config.yaml
model: "image classifier"
dataset: "photos of plants, animals and fungi (iNaturalist)"
train_examples: 155796
image_size: 32
crop_scale_min: 0.5
horizontal_flip: true
translate: 0.12
rotation_deg: 5
targets: ["class", "order", "family", "species"]
num_classes: [15, 67, 181, 646]
arch: "mlp_mixer"
norm: "layernorm"
norm_position: "pre"
hidden_act: "gelu"
mlp_ratio: 4
parallel_block: false
inner_norm: false
drop_path: 0.05
patch_size: [4, 4]
conv_stem: false
layers: 14
width: 128
mixing: "mixup"
label_smoothing: 0.1
loss: "cross_entropy"
init: "lecun_normal"
residual_init: "none"
optimizer: "soap"
beta2: 0.95
learning_rate: 0.0044
beta1: 0.95
shampoo_beta: 0.95
eps: 1e-08
precondition_frequency: 20
max_precond_dim: 512
one_sided: false
adamw_lr_other_params: 0.0013
max_steps: 19400
batch_size: 128
epochs: 15.9
lr_schedule: "step"
warmup_steps: 380
weight_decay: 0.01
adamw_weight_decay_other_params: 0.01
Rows from block 9 of a small image classifier, named by matrix and row number. Rows with one number belong to one neuron. Each number is 50 + 10 x the weight over its row's rms, rounded and kept within 0 to 99. All counts start at 0.
After each neuron's rows are labels from the 100 images, of 14976, where the neuron reaches its highest value: "strongest on" is what is common among them. Only what is clearly more common there than usual is listed. The data: photos of plants, animals and fungi (iNaturalist).
# fc1: MLP up (model.blocks.9.mlp.fc1.weight, 512x128), inputs 0-127
# fc2: MLP down (model.blocks.9.mlp.fc2.weight, 128x512, transposed), outputs 0-127

fc1.321:41 54 55 58 48 53 53 38 47 44 42 38 32 44 63 57 60 60 48 51 73 51 39 47 62 46 65 45 47 62 54 31 52 59 49 30 44 47 58 46 69 51 68 52 38 43 50 60 59 51 42 52 42 59 62 48 46 34 49 54 47 48 45 45 54 44 63 56 50 40 57 43 51 51 44 59 55 55 62 44 38 49 56 52 42 49 64 50 45 54 49 50 38 36 50 54 47 46 42 49 32 38 48 25 44 21 65 41 40 52 33 41 40 43 61 48 55 54 78 37 74 35 41 60 58 63 43 30
fc2.321:73 42 34 73 41 42 55 37 52 53 49 42 50 40 53 56 45 47 49 52 44 47 47 53 54 36 54 52 53 45 54 33 50 37 50 36 47 62 64 31 52 42 47 58 69 48 48 50 63 22 51 47 51 52 46 57 46 49 37 57 45 49 41 53 70 52 28 53 67 56 34 42 61 61 58 60 62 37 65 46 46 63 48 59 65 53 37 46 50 53 39 53 58 56 52 49 51 57 52 52 56 35 62 39 38 46 28 34 46 55 38 51 60 36 46 43 51 66 40 37 41 26 40 49 61 57 67 50
strongest on: order Charadriiformes

fc1.151:73 51 52 49 67 41 48 43 29 52 55 42 70 28 41 48 57 49 64 37 59 50 37 34 59 54 58 54 39 71 68 61 37 61 53 46 55 46 68 56 65 39 54 60 73 46 66 48 54 36 47 54 40 44 41 44 57 55 46 53 55 50 38 36 61 55 38 39 51 48 59 65 64 46 43 42 68 53 55 40 40 57 58 50 45 53 59 53 54 45 48 45 47 52 42 53 43 45 29 56 58 56 52 65 72 63 45 44 36 52 41 47 43 33 36 55 60 41 51 36 52 52 29 51 45 52 44 51
fc2.151:58 40 41 53 39 48 54 59 45 42 54 52 52 49 41 46 38 39 56 53 47 59 53 46 56 47 51 52 56 49 62 53 63 50 62 37 39 56 47 38 53 44 43 35 47 31 34 38 78 57 38 59 59 35 62 53 50 49 41 53 49 47 39 64 52 38 41 62 41 60 61 44 66 51 41 35 41 42 44 50 74 38 63 55 75 64 56 33 61 51 44 40 52 39 39 52 42 58 55 51 57 62 42 71 48 58 66 36 52 42 52 48 29 59 57 43 52 33 41 40 71 54 37 57 65 51 49 62
strongest on: phylum Arthropoda; class Insecta

fc1.147:49 49 69 48 54 53 60 53 42 52 60 63 39 60 36 49 43 60 53 30 51 53 55 47 41 70 64 51 42 35 48 50 42 59 48 38 55 54 62 45 48 61 52 49 39 34 34 46 56 56 46 36 46 47 31 56 21 40 49 49 72 55 45 69 49 48 41 53 62 55 56 50 51 54 51 57 37 53 46 43 30 77 57 43 52 52 49 53 41 57 33 48 40 51 36 59 69 47 46 44 54 39 40 46 53 62 53 48 51 42 51 24 52 39 49 55 73 56 37 33 36 31 48 48 49 61 57 55
fc2.147:60 43 52 35 45 60 56 46 41 38 47 59 43 49 43 33 62 59 56 27 49 52 39 51 49 44 56 39 54 48 43 51 55 33 68 49 43 60 59 42 56 47 33 50 64 42 44 54 40 39 37 54 55 39 62 47 52 63 49 41 43 65 32 58 49 33 40 47 43 53 71 44 50 53 59 38 50 52 54 60 45 66 50 53 42 35 65 55 62 59 30 53 65 35 26 52 56 62 45 46 52 38 38 68 60 62 43 65 51 43 68 51 52 47 49 49 73 57 69 39 52 53 51 69 58 55 41 42
strongest on: phylum Tracheophyta; kingdom Plantae

fc1.387:34 43 54 56 39 56 51 51 43 52 45 48 42 61 50 52 38 51 50 38 48 56 48 49 55 41 48 59 50 56 51 48 51 36 51 62 45 44 48 60 35 63 49 46 53 50 11 56 57 59 62 39 49 45 54 42 37 58 39 58 50 53 53 63 73 48 47 63 65 41 43 42 65 57 48 41 71 53 23 64 38 44 49 49 53 59 48 28 46 62 62 37 28 67 44 47 56 46 49 53 53 45 49 33 65 47 64 42 61 44 43 27 42 56 43 51 57 46 66 58 40 48 66 36 64 46 40 56
fc2.387:44 49 50 68 34 44 42 55 58 36 43 67 30 71 41 41 48 49 66 41 64 57 48 45 61 42 57 59 58 66 48 56 51 45 38 61 51 41 56 51 46 62 58 50 52 45 30 34 45 48 56 46 45 52 44 43 46 56 41 40 49 61 33 41 46 31 44 46 38 28 78 66 62 52 57 46 63 50 56 49 45 42 55 61 48 50 42 59 48 41 61 40 36 46 42 37 51 40 61 41 49 47 61 44 63 50 46 44 50 45 39 53 44 34 56 43 36 39 26 40 29 36 52 31 51 44 45 51
strongest on: order Lepidoptera

fc1.32:52 55 61 57 45 48 60 46 33 41 54 38 53 55 46 58 61 32 48 50 37 53 54 58 39 29 50 35 64 44 49 69 52 48 43 51 50 45 55 54 55 55 47 46 55 32 59 63 53 55 58 51 49 45 63 45 51 40 40 46 53 56 59 59 38 53 43 49 64 61 53 57 62 63 27 50 36 42 43 52 54 57 46 25 60 47 68 65 48 58 62 53 73 42 45 49 31 59 46 71 50 32 52 54 46 24 43 47 80 45 31 59 52 44 44 37 67 61 51 43 50 50 56 46 49 55 46 41
fc2.32:32 54 48 36 71 46 36 53 54 56 41 49 44 44 64 47 64 46 44 54 37 77 57 61 55 45 53 49 51 31 38 32 66 29 60 35 52 67 46 62 55 60 38 47 38 61 48 60 41 56 26 48 50 47 47 60 53 49 55 55 44 30 33 31 38 52 63 71 51 41 48 64 41 39 49 58 42 52 59 59 48 54 46 54 60 57 41 46 58 40 33 49 47 51 35 49 59 40 47 50 51 55 71 55 53 42 49 43 57 51 66 39 51 63 60 45 51 52 72 64 60 47 52 46 50 48 57 59
strongest on: phylum Tracheophyta; kingdom Plantae

fc1.384:60 62 54 54 43 42 52 66 60 56 48 57 44 64 57 53 48 51 38 43 49 52 54 39 58 48 37 33 49 29 48 59 18 49 40 47 45 61 53 47 70 33 44 37 46 34 43 63 75 59 57 56 43 62 48 61 52 47 50 69 60 56 51 49 61 52 23 52 50 44 50 55 22 50 40 46 50 60 55 40 54 62 59 46 61 51 52 48 51 66 56 36 38 52 46 39 52 43 69 54 65 48 59 61 47 51 60 56 52 32 57 40 57 64 44 38 55 58 67 48 52 48 30 51 55 52 57 43
fc2.384:59 48 52 47 43 39 70 47 44 53 56 34 51 44 47 60 66 47 44 41 38 63 44 57 60 39 50 41 55 63 55 46 56 55 40 45 49 54 50 23 66 55 38 77 51 71 46 53 53 44 48 47 52 52 58 53 61 47 51 46 58 48 29 35 53 46 62 44 47 30 51 50 46 61 60 52 57 52 59 50 63 56 55 39 45 41 68 60 40 48 45 35 44 59 59 43 56 43 49 46 59 48 40 70 56 50 29 44 27 36 49 48 49 59 42 32 57 34 58 55 56 53 65 40 55 61 78 35
strongest on: order Lepidoptera

fc1.193:52 51 56 47 44 63 55 61 39 45 57 70 61 70 45 57 38 45 40 37 46 52 37 49 39 53 58 43 54 67 56 61 43 54 40 77 58 33 23 48 55 74 42 41 43 42 54 60 58 56 50 27 66 68 48 50 70 44 51 39 39 49 52 40 60 47 46 57 35 55 39 57 46 39 57 56 58 26 66 54 60 45 51 58 65 60 35 52 46 55 58 58 63 65 54 58 38 45 53 44 54 56 50 42 48 57 58 49 50 51 49 64 49 40 53 74 49 52 56 53 43 44 41 58 43 47 35 54
fc2.193:55 28 67 51 44 42 53 52 45 37 63 38 35 43 51 62 55 53 47 50 55 57 54 45 54 59 55 56 62 69 59 42 44 50 59 55 67 39 43 53 65 43 43 48 58 42 68 53 50 39 48 34 56 55 33 50 53 52 47 59 42 34 49 65 41 55 45 51 52 33 48 52 40 64 57 46 44 63 48 58 52 57 57 68 64 46 32 50 44 68 51 55 50 57 37 43 52 35 46 22 45 37 45 38 50 64 70 47 43 48 49 49 39 50 51 76 39 54 54 49 69 57 46 69 24 48 40 51
strongest on: class Aves; order Passeriformes

fc1.466:49 52 46 39 54 41 43 61 43 42 55 41 37 47 55 43 39 72 58 48 60 48 42 46 46 54 42 61 44 69 53 45 50 33 39 54 26 57 34 44 76 55 62 49 61 53 68 43 50 66 42 45 49 55 49 42 49 63 62 57 42 45 45 43 53 57 52 42 42 48 67 48 50 54 64 49 45 56 56 58 55 44 49 31 33 58 57 46 44 46 55 38 67 50 63 34 61 33 24 36 63 49 35 23 61 62 42 46 42 50 42 35 46 45 65 54 43 47 46 52 51 36 46 65 54 59 41 46
fc2.466:47 42 60 49 40 57 36 55 47 43 65 45 63 52 45 63 42 63 56 48 45 35 45 30 46 50 49 42 52 43 35 31 60 32 51 68 60 63 51 41 50 40 57 51 52 47 49 61 57 43 62 43 55 53 54 73 55 54 46 23 50 66 45 23 59 41 52 67 50 45 54 51 55 54 54 60 51 58 38 43 60 54 43 59 69 60 40 45 54 61 53 63 35 49 42 37 54 49 80 50 47 40 51 40 44 38 54 57 54 42 61 41 44 39 68 52 55 56 65 58 41 53 45 50 44 24 45 56
strongest on: class Aves; order Passeriformes

fc1.232:48 43 37 47 25 54 52 52 36 47 49 58 59 55 50 59 43 59 43 58 53 43 45 51 36 44 65 40 46 47 52 18 50 55 52 52 71 47 53 25 51 67 49 48 64 52 44 36 63 62 62 44 33 46 62 37 35 43 51 52 52 54 47 43 51 59 55 46 49 49 38 55 50 51 65 61 47 26 56 62 52 62 47 49 54 62 63 31 47 35 50 35 46 50 56 53 28 56 38 48 43 47 60 45 59 36 63 35 45 57 52 48 66 29 63 42 41 37 47 34 46 55 40 48 56 57 62 50
fc2.232:47 48 52 25 60 55 51 44 46 54 44 33 48 42 27 46 58 45 50 45 56 36 44 56 56 59 63 43 52 50 67 25 28 65 56 53 29 60 48 53 61 39 54 54 37 52 46 51 49 54 34 56 46 54 37 58 52 31 53 52 35 46 42 43 38 54 40 35 60 21 36 39 35 59 46 28 55 50 47 59 44 34 56 56 68 40 56 31 44 50 46 63 43 36 45 36 60 59 46 36 44 33 44 59 50 47 48 53 58 44 44 47 59 54 45 46 44 59 35 57 52 42 47 65 47 53 53 55
strongest on: class Aves

fc1.262:54 41 46 57 42 48 70 56 55 49 58 54 54 67 36 56 46 68 46 64 70 61 41 45 52 57 41 48 61 59 40 48 59 34 48 58 55 42 43 33 53 46 50 49 28 35 46 45 39 44 47 45 48 55 59 47 45 56 41 27 58 50 73 44 56 38 30 51 41 79 46 27 44 44 54 48 53 65 52 49 43 46 40 44 51 45 43 53 37 67 38 53 47 51 57 55 59 54 34 50 56 53 40 58 72 48 59 66 54 31 52 56 49 52 54 66 35 50 61 72 52 41 51 53 63 49 62 44
fc2.262:51 63 43 36 47 39 53 56 44 46 58 48 48 54 54 45 39 37 42 45 57 55 54 58 61 64 28 38 25 35 49 67 57 49 68 40 66 45 55 52 50 50 34 38 55 48 58 54 64 58 38 51 52 32 42 57 69 51 50 54 41 39 53 79 31 55 39 58 53 30 49 41 62 58 39 47 48 35 25 37 56 60 61 50 54 56 62 54 62 50 38 33 54 66 54 54 41 39 53 56 42 50 55 66 54 59 44 38 44 44 47 50 52 61 44 58 44 54 57 42 35 44 50 55 58 47 31 44
strongest on: phylum Arthropoda; class Insecta; order Lepidoptera

fc1.94:69 35 51 62 65 49 38 50 40 55 54 43 57 61 63 56 43 51 54 54 64 63 44 56 52 44 76 34 66 40 46 54 42 71 50 49 56 53 63 47 38 66 52 50 49 75 36 64 63 62 60 55 29 41 45 71 53 42 52 67 64 53 42 56 40 50 44 49 65 59 57 49 46 57 57 41 71 55 58 36 55 47 52 46 34 60 45 52 42 42 41 54 51 54 34 52 41 52 35 46 34 50 57 62 57 44 52 46 57 57 55 32 64 61 30 36 49 40 50 44 41 48 40 59 50 55 44 49
fc2.94:28 64 58 44 49 50 57 77 54 47 55 43 46 45 60 58 43 50 61 52 39 53 52 47 62 66 55 54 30 41 64 48 48 47 54 64 41 57 35 52 61 55 47 45 64 51 60 32 48 49 47 57 59 48 62 49 43 57 51 41 60 59 64 59 39 51 45 61 46 50 58 37 36 48 40 49 48 39 53 63 45 36 41 41 66 40 28 46 54 61 48 46 25 58 62 66 67 40 44 24 24 42 42 46 51 61 56 37 54 52 54 44 46 51 55 41 41 46 50 58 69 54 53 45 65 57 58 65
strongest on: order Lepidoptera

fc1.263:29 54 51 41 49 49 41 38 59 51 42 42 53 59 60 58 45 58 61 42 52 48 44 42 70 58 46 54 52 47 70 50 48 42 58 34 56 64 50 38 58 48 39 31 69 52 55 66 48 42 55 50 25 40 50 53 52 41 35 34 37 54 49 50 64 46 47 52 39 36 67 55 45 41 44 65 61 32 63 27 44 48 44 48 67 15 52 49 41 57 60 39 40 60 43 50 52 47 59 64 67 45 47 52 48 66 46 37 45 49 54 49 56 51 41 42 52 30 57 46 59 54 54 61 49 41 55 43
fc2.263:40 58 38 65 61 49 38 45 58 59 30 57 43 56 64 44 56 50 48 40 55 50 55 67 60 62 49 73 38 52 64 45 59 60 47 26 45 49 31 29 45 64 59 51 43 45 39 48 68 64 48 44 53 41 37 63 52 35 32 56 62 46 55 41 35 37 50 58 36 48 47 44 55 64 53 70 65 45 38 42 36 49 51 67 57 27 61 47 58 49 40 46 52 47 44 37 58 50 60 48 47 56 61 50 53 56 71 50 41 55 63 52 45 37 44 55 44 48 49 40 66 46 56 47 65 57 40 53
strongest on: class Insecta; phylum Arthropoda; order Lepidoptera; family: Nymphalidae

fc1.362:57 33 29 48 41 74 52 56 66 52 56 48 59 52 45 46 54 55 54 46 52 63 48 45 27 47 56 54 52 72 35 61 59 39 56 64 52 44 56 36 48 41 45 45 42 30 53 60 56 49 44 54 50 51 49 73 44 40 54 55 21 25 60 52 52 48 53 45 40 67 60 60 49 34 52 32 48 52 51 48 62 44 72 47 56 61 34 64 33 50 57 53 55 52 51 36 62 50 50 53 36 51 58 34 50 62 51 52 41 38 44 46 57 33 48 65 49 56 47 51 56 62 64 68 47 47 47 43
fc2.362:69 57 58 38 56 48 53 47 26 40 43 61 58 36 47 59 52 37 46 42 50 59 51 53 60 51 51 53 43 48 46 57 53 67 56 26 50 45 55 62 45 66 64 41 57 30 41 48 41 36 43 45 53 46 52 49 58 62 37 53 41 45 43 67 53 62 38 63 50 30 41 32 47 44 47 26 55 48 45 26 57 36 51 44 51 53 52 53 61 48 53 45 60 49 43 37 36 52 62 54 62 63 55 49 41 34 41 42 56 48 67 58 53 73 43 48 44 46 58 64 52 51 56 38 58 43 27 69
strongest on: class Insecta; phylum Arthropoda; order Coleoptera; family: Coccinellidae

fc1.25:52 42 55 50 53 49 33 58 44 52 49 54 52 64 56 64 58 51 65 46 48 55 35 45 44 50 61 54 50 54 52 47 49 50 65 58 57 55 62 46 42 36 34 29 41 51 58 48 41 42 55 80 71 61 62 45 22 62 44 68 37 55 42 56 51 46 35 57 42 43 46 53 61 54 56 37 54 44 61 36 53 63 47 43 47 40 45 59 38 57 44 59 63 45 43 47 40 60 38 45 41 60 39 46 65 44 49 40 44 44 50 45 74 70 48 34 30 57 53 55 49 56 51 30 49 63 44 32
fc2.25:51 42 38 40 46 42 52 65 36 49 42 59 64 53 66 52 36 56 51 44 42 40 48 39 48 60 62 26 41 61 49 44 60 56 64 56 52 60 41 67 53 64 51 57 45 51 67 45 59 53 52 48 50 44 50 35 55 36 58 59 54 58 57 55 51 46 43 52 53 38 57 40 48 44 48 40 30 48 47 51 53 61 44 50 64 60 48 64 52 43 57 55 48 21 51 50 43 56 43 55 59 64 41 62 55 59 40 30 49 80 53 34 28 44 50 56 58 36 53 55 46 46 49 45 36 17 35 49
strongest on: phylum Arthropoda; class Insecta

fc1.75:31 62 50 29 46 62 44 58 50 48 45 56 54 58 46 37 53 52 56 22 41 68 61 45 36 58 35 56 55 35 68 29 46 60 56 52 65 55 38 47 20 47 39 46 43 46 55 41 47 54 38 60 45 62 50 29 54 40 47 43 54 50 22 47 45 57 57 37 43 47 51 54 45 41 49 54 57 43 51 30 60 45 53 49 54 40 47 54 58 60 60 52 42 36 58 56 65 51 50 50 46 44 47 48 50 42 47 46 55 51 71 46 46 41 39 38 56 50 66 43 50 47 32 48 71 50 27 52
fc2.75:49 65 54 63 54 55 54 49 65 51 43 41 52 53 53 52 40 54 50 47 67 32 39 40 40 65 25 49 44 43 48 54 33 73 56 48 56 27 56 46 54 62 52 38 54 44 59 40 47 63 54 61 70 39 48 61 57 54 62 46 54 67 46 54 53 60 37 41 55 46 60 49 56 37 54 55 60 55 51 44 33 36 47 51 40 46 48 58 62 58 57 51 43 38 45 58 44 54 52 43 45 58 36 46 41 48 62 37 62 48 66 43 66 41 46 64 80 54 56 69 49 63 25 58 38 52 54 39
strongest on: phylum Arthropoda; class Insecta; order Lepidoptera

fc1.213:52 72 36 46 42 55 41 21 57 55 45 51 41 47 45 51 32 68 46 54 48 42 54 49 45 36 60 60 44 61 47 41 64 40 36 40 44 46 59 53 62 58 57 48 72 39 53 49 46 66 46 55 67 48 40 50 58 52 44 39 53 37 43 53 54 35 40 59 64 56 48 42 74 48 46 51 79 54 42 41 44 60 52 64 46 64 37 49 62 56 56 63 47 43 58 34 53 54 46 37 58 57 60 57 53 62 54 32 52 55 39 46 45 41 49 68 41 40 40 42 42 53 41 55 55 32 64 66
fc2.213:56 44 46 62 50 58 35 56 34 62 49 45 49 64 50 52 55 69 39 33 56 58 35 36 49 59 37 64 61 38 36 48 44 46 45 47 36 29 52 38 44 47 57 45 63 52 44 43 67 70 60 52 62 59 48 55 68 68 51 49 37 66 43 59 45 59 43 37 55 74 54 54 36 60 45 45 52 54 65 44 46 58 43 74 59 41 36 49 51 61 46 45 39 48 45 54 61 51 48 54 38 38 44 44 70 65 43 40 66 52 65 63 60 38 53 48 48 62 47 56 44 36 57 49 61 47 60 44
strongest on: class Aves

fc1.330:58 62 49 40 55 33 55 47 32 43 40 48 41 57 51 51 42 44 32 52 47 50 44 53 38 64 55 54 40 75 45 67 64 42 54 70 29 51 58 69 53 52 36 40 47 46 54 40 72 35 57 49 46 39 60 44 44 49 41 59 43 63 37 52 44 46 80 49 64 58 50 38 56 44 67 46 47 56 52 41 45 36 49 56 35 58 49 40 48 49 51 53 35 58 54 55 61 63 51 37 40 56 48 47 52 49 51 66 63 35 52 48 46 63 62 38 37 37 74 43 54 41 52 54 54 39 41 41
fc2.330:62 54 41 42 41 43 60 22 44 49 35 27 57 63 51 58 48 56 41 41 61 51 51 42 45 44 34 75 51 50 23 48 43 41 46 52 58 55 51 42 48 49 63 53 52 68 41 43 39 49 45 58 51 58 35 49 45 47 29 67 64 54 42 62 49 41 46 71 37 51 52 56 72 55 55 51 45 50 60 48 55 28 52 48 54 57 45 48 41 54 54 61 43 61 51 48 37 51 57 30 41 39 42 43 67 34 58 69 43 39 48 40 43 63 53 48 59 46 55 46 42 66 47 49 50 50 43 69
strongest on: class Aves; order Passeriformes

fc1.422:53 53 47 69 47 55 50 46 35 45 30 35 67 49 64 53 60 47 61 44 49 61 38 42 50 55 46 73 58 55 59 54 42 41 42 27 64 67 36 39 36 38 52 51 64 38 59 53 56 56 61 45 48 46 36 48 39 54 65 60 49 53 60 48 41 56 56 46 54 36 52 52 50 40 61 61 66 53 60 54 44 50 53 69 47 51 39 65 44 55 54 51 42 57 45 45 57 67 55 47 60 54 67 48 61 59 37 35 52 64 49 37 45 19 53 49 49 65 56 42 22 50 49 65 51 49 45 43
fc2.422:39 30 49 56 65 59 47 44 62 53 50 43 59 65 58 42 52 37 60 36 46 51 43 44 66 63 36 56 55 48 45 62 44 60 71 43 53 58 44 57 59 49 53 47 49 37 62 37 48 60 45 43 57 46 45 37 54 60 56 37 49 37 52 35 31 44 61 51 38 50 41 36 50 22 65 59 60 32 54 61 55 65 59 47 49 54 52 53 50 30 53 64 41 56 83 41 48 61 47 47 44 59 67 40 50 40 40 47 69 42 44 46 53 56 58 49 57 67 63 41 45 49 48 43 43 49 57 66
strongest on: class Insecta; phylum Arthropoda

fc1.292:64 51 42 44 60 52 40 69 59 43 46 38 28 56 51 60 50 65 62 46 70 40 38 48 46 51 52 58 35 42 31 52 49 33 54 39 47 59 45 41 63 49 45 57 31 56 40 62 55 68 50 53 45 55 51 40 59 48 62 57 37 50 54 50 52 38 78 38 61 52 63 35 62 53 66 34 38 41 48 56 56 48 26 36 38 42 33 50 48 48 50 54 33 54 46 42 54 68 58 44 48 36 48 52 49 36 57 51 34 29 56 46 54 56 39 54 42 42 46 54 54 56 46 34 56 63 57 57
fc2.292:52 38 42 64 51 68 45 52 57 51 50 49 42 47 57 42 46 67 66 50 40 48 45 45 49 38 73 48 46 20 49 45 65 65 56 58 51 34 54 32 57 54 38 47 57 56 57 55 44 40 69 41 52 38 47 66 30 49 53 77 50 43 54 58 60 55 45 59 40 57 34 69 53 45 65 49 50 36 46 47 51 40 52 52 46 37 37 50 56 35 60 47 54 40 46 39 32 72 63 52 58 60 48 43 48 60 53 63 63 51 50 45 38 54 46 63 49 46 51 42 72 69 46 42 54 53 59 44
strongest on: order Charadriiformes

fc1.416:58 38 57 33 69 38 37 50 39 47 55 48 43 63 59 60 74 43 44 74 50 47 36 53 61 38 57 49 60 53 32 65 74 59 52 46 42 61 32 58 33 50 59 60 57 42 63 46 57 50 48 44 41 48 52 59 61 44 40 57 69 61 38 52 56 47 66 56 58 54 54 66 58 48 70 43 40 43 52 43 57 50 52 41 37 56 51 64 50 43 54 37 44 51 31 49 63 40 50 60 48 51 34 54 55 48 50 48 58 35 58 57 34 42 62 47 49 31 53 37 66 52 68 55 53 47 41 45
fc2.416:59 36 50 54 65 45 45 57 39 33 43 44 46 53 45 32 45 50 47 54 72 63 47 61 55 43 44 54 42 65 44 62 40 51 64 49 43 30 48 57 55 41 46 36 50 66 53 59 45 64 59 47 42 49 61 43 58 58 41 51 49 42 28 62 43 39 57 54 37 69 51 43 62 42 66 43 50 40 70 61 47 62 36 47 43 44 37 39 32 48 42 66 56 51 50 53 55 51 59 31 63 76 52 51 66 43 58 55 40 36 51 48 43 62 47 54 49 72 56 56 43 57 59 46 43 54 36 70
strongest on: class Aves

fc1.462:63 47 59 32 32 54 54 48 25 56 66 65 45 45 63 54 57 72 61 56 47 53 59 56 38 57 41 64 44 60 60 49 40 51 45 45 71 61 50 63 67 38 43 45 64 55 38 46 59 64 54 46 49 40 59 58 41 64 69 57 48 38 43 43 53 67 56 38 44 57 51 47 62 41 61 46 45 45 51 52 66 42 60 44 37 37 46 50 57 55 46 43 36 57 35 31 63 51 61 49 46 53 38 35 36 58 33 56 52 60 40 40 46 68 45 49 51 33 43 55 49 44 38 45 42 60 47 63
fc2.462:35 50 49 30 55 48 46 41 51 45 61 42 46 51 55 22 61 49 46 48 66 56 41 45 38 38 49 55 52 57 43 45 38 25 51 24 61 64 55 38 49 62 50 56 56 31 50 49 49 33 64 51 51 51 40 45 43 45 38 38 55 74 51 80 39 59 49 49 50 46 55 53 54 50 62 47 47 54 54 44 45 53 54 40 62 40 51 60 58 61 62 49 45 52 54 44 68 63 38 64 52 37 38 61 42 51 47 38 45 48 61 41 38 57 59 55 26 66 54 39 34 55 45 70 50 47 51 45
strongest on: class Insecta; phylum Arthropoda

fc1.28:63 58 57 41 64 69 56 61 43 42 49 65 55 53 52 59 66 46 45 43 42 45 64 62 45 52 51 38 54 45 62 47 39 41 32 62 44 46 38 48 60 69 27 42 71 61 50 33 31 47 56 47 40 67 49 51 40 33 37 55 43 41 45 38 54 53 53 54 45 61 64 35 59 64 38 55 57 48 34 55 79 38 49 50 45 55 38 64 48 55 69 55 45 63 52 57 50 60 44 54 50 44 55 58 53 44 39 46 39 45 45 43 35 66 45 54 66 44 67 48 57 49 54 54 53 32 56 53
fc2.28:52 47 58 65 54 38 51 62 54 46 48 41 50 63 60 60 52 43 53 56 54 41 49 56 53 59 51 46 47 32 35 44 48 45 57 35 65 47 45 59 54 56 55 41 48 56 49 38 39 65 33 64 40 47 54 40 51 43 57 54 72 48 44 47 61 48 68 44 33 57 47 62 62 62 42 61 68 67 49 54 35 56 44 55 64 63 57 42 65 49 55 55 31 58 48 43 51 44 33 58 34 78 50 52 61 46 51 59 39 44 41 40 32 61 27 57 38 33 72 55 63 46 49 41 40 48 43 58
strongest on: class Mammalia

fc1.403:26 66 62 69 52 35 36 51 61 34 48 49 49 47 43 52 37 59 43 52 50 30 49 39 37 42 44 33 36 47 51 60 46 42 53 50 70 63 49 46 33 40 56 22 52 57 53 51 61 62 60 46 46 45 37 54 58 45 41 55 55 59 45 36 57 43 58 42 50 38 42 53 56 48 42 61 27 46 56 38 50 41 41 40 45 42 46 55 56 56 67 40 56 40 46 52 57 82 52 68 51 47 51 65 38 54 61 51 74 47 53 59 48 45 40 58 43 54 42 51 50 63 49 59 46 43 37 54
fc2.403:43 51 57 40 49 61 35 46 48 58 49 57 62 49 75 59 59 51 53 68 47 58 68 48 45 41 51 65 25 48 50 38 38 64 19 30 43 41 54 33 64 61 64 46 50 52 32 51 44 38 46 67 44 62 52 57 57 40 56 53 49 36 77 43 68 53 43 49 37 46 47 45 42 47 54 41 45 49 47 58 37 49 45 59 32 51 68 56 56 61 64 68 53 52 41 49 42 55 51 53 48 34 43 58 53 53 51 42 44 46 47 48 46 71 50 43 48 52 48 37 46 58 47 53 51 32 50 61
strongest on: phylum Arthropoda; class Insecta

fc1.364:57 46 47 42 55 46 57 47 52 53 54 45 44 53 51 55 40 46 76 54 36 49 39 56 58 40 65 46 44 28 68 67 57 48 62 43 56 55 63 40 45 60 48 51 54 59 52 56 67 58 57 20 38 53 56 47 56 59 47 50 54 68 54 39 56 58 50 64 61 81 60 55 53 41 50 54 50 32 54 56 48 40 54 39 33 47 56 43 49 50 69 58 54 56 55 50 48 35 49 54 60 53 72 58 68 41 51 37 44 52 42 34 57 48 59 59 41 34 35 55 61 65 41 62 51 26 55 49
fc2.364:47 49 62 56 47 47 50 43 50 55 48 45 49 41 55 57 50 64 55 51 54 29 54 50 34 45 57 43 43 26 43 50 49 35 48 45 65 56 75 39 66 61 54 50 53 47 74 56 32 54 56 62 59 46 47 44 40 54 69 58 70 54 54 45 55 40 50 60 39 41 39 48 50 72 49 51 33 47 38 46 55 53 36 45 40 63 45 46 22 67 54 47 44 34 55 71 59 56 42 35 45 37 48 62 43 62 49 43 42 64 68 64 56 50 42 44 55 43 56 50 55 53 33 51 55 48 58 33
strongest on: phylum Tracheophyta; kingdom Plantae; class Magnoliopsida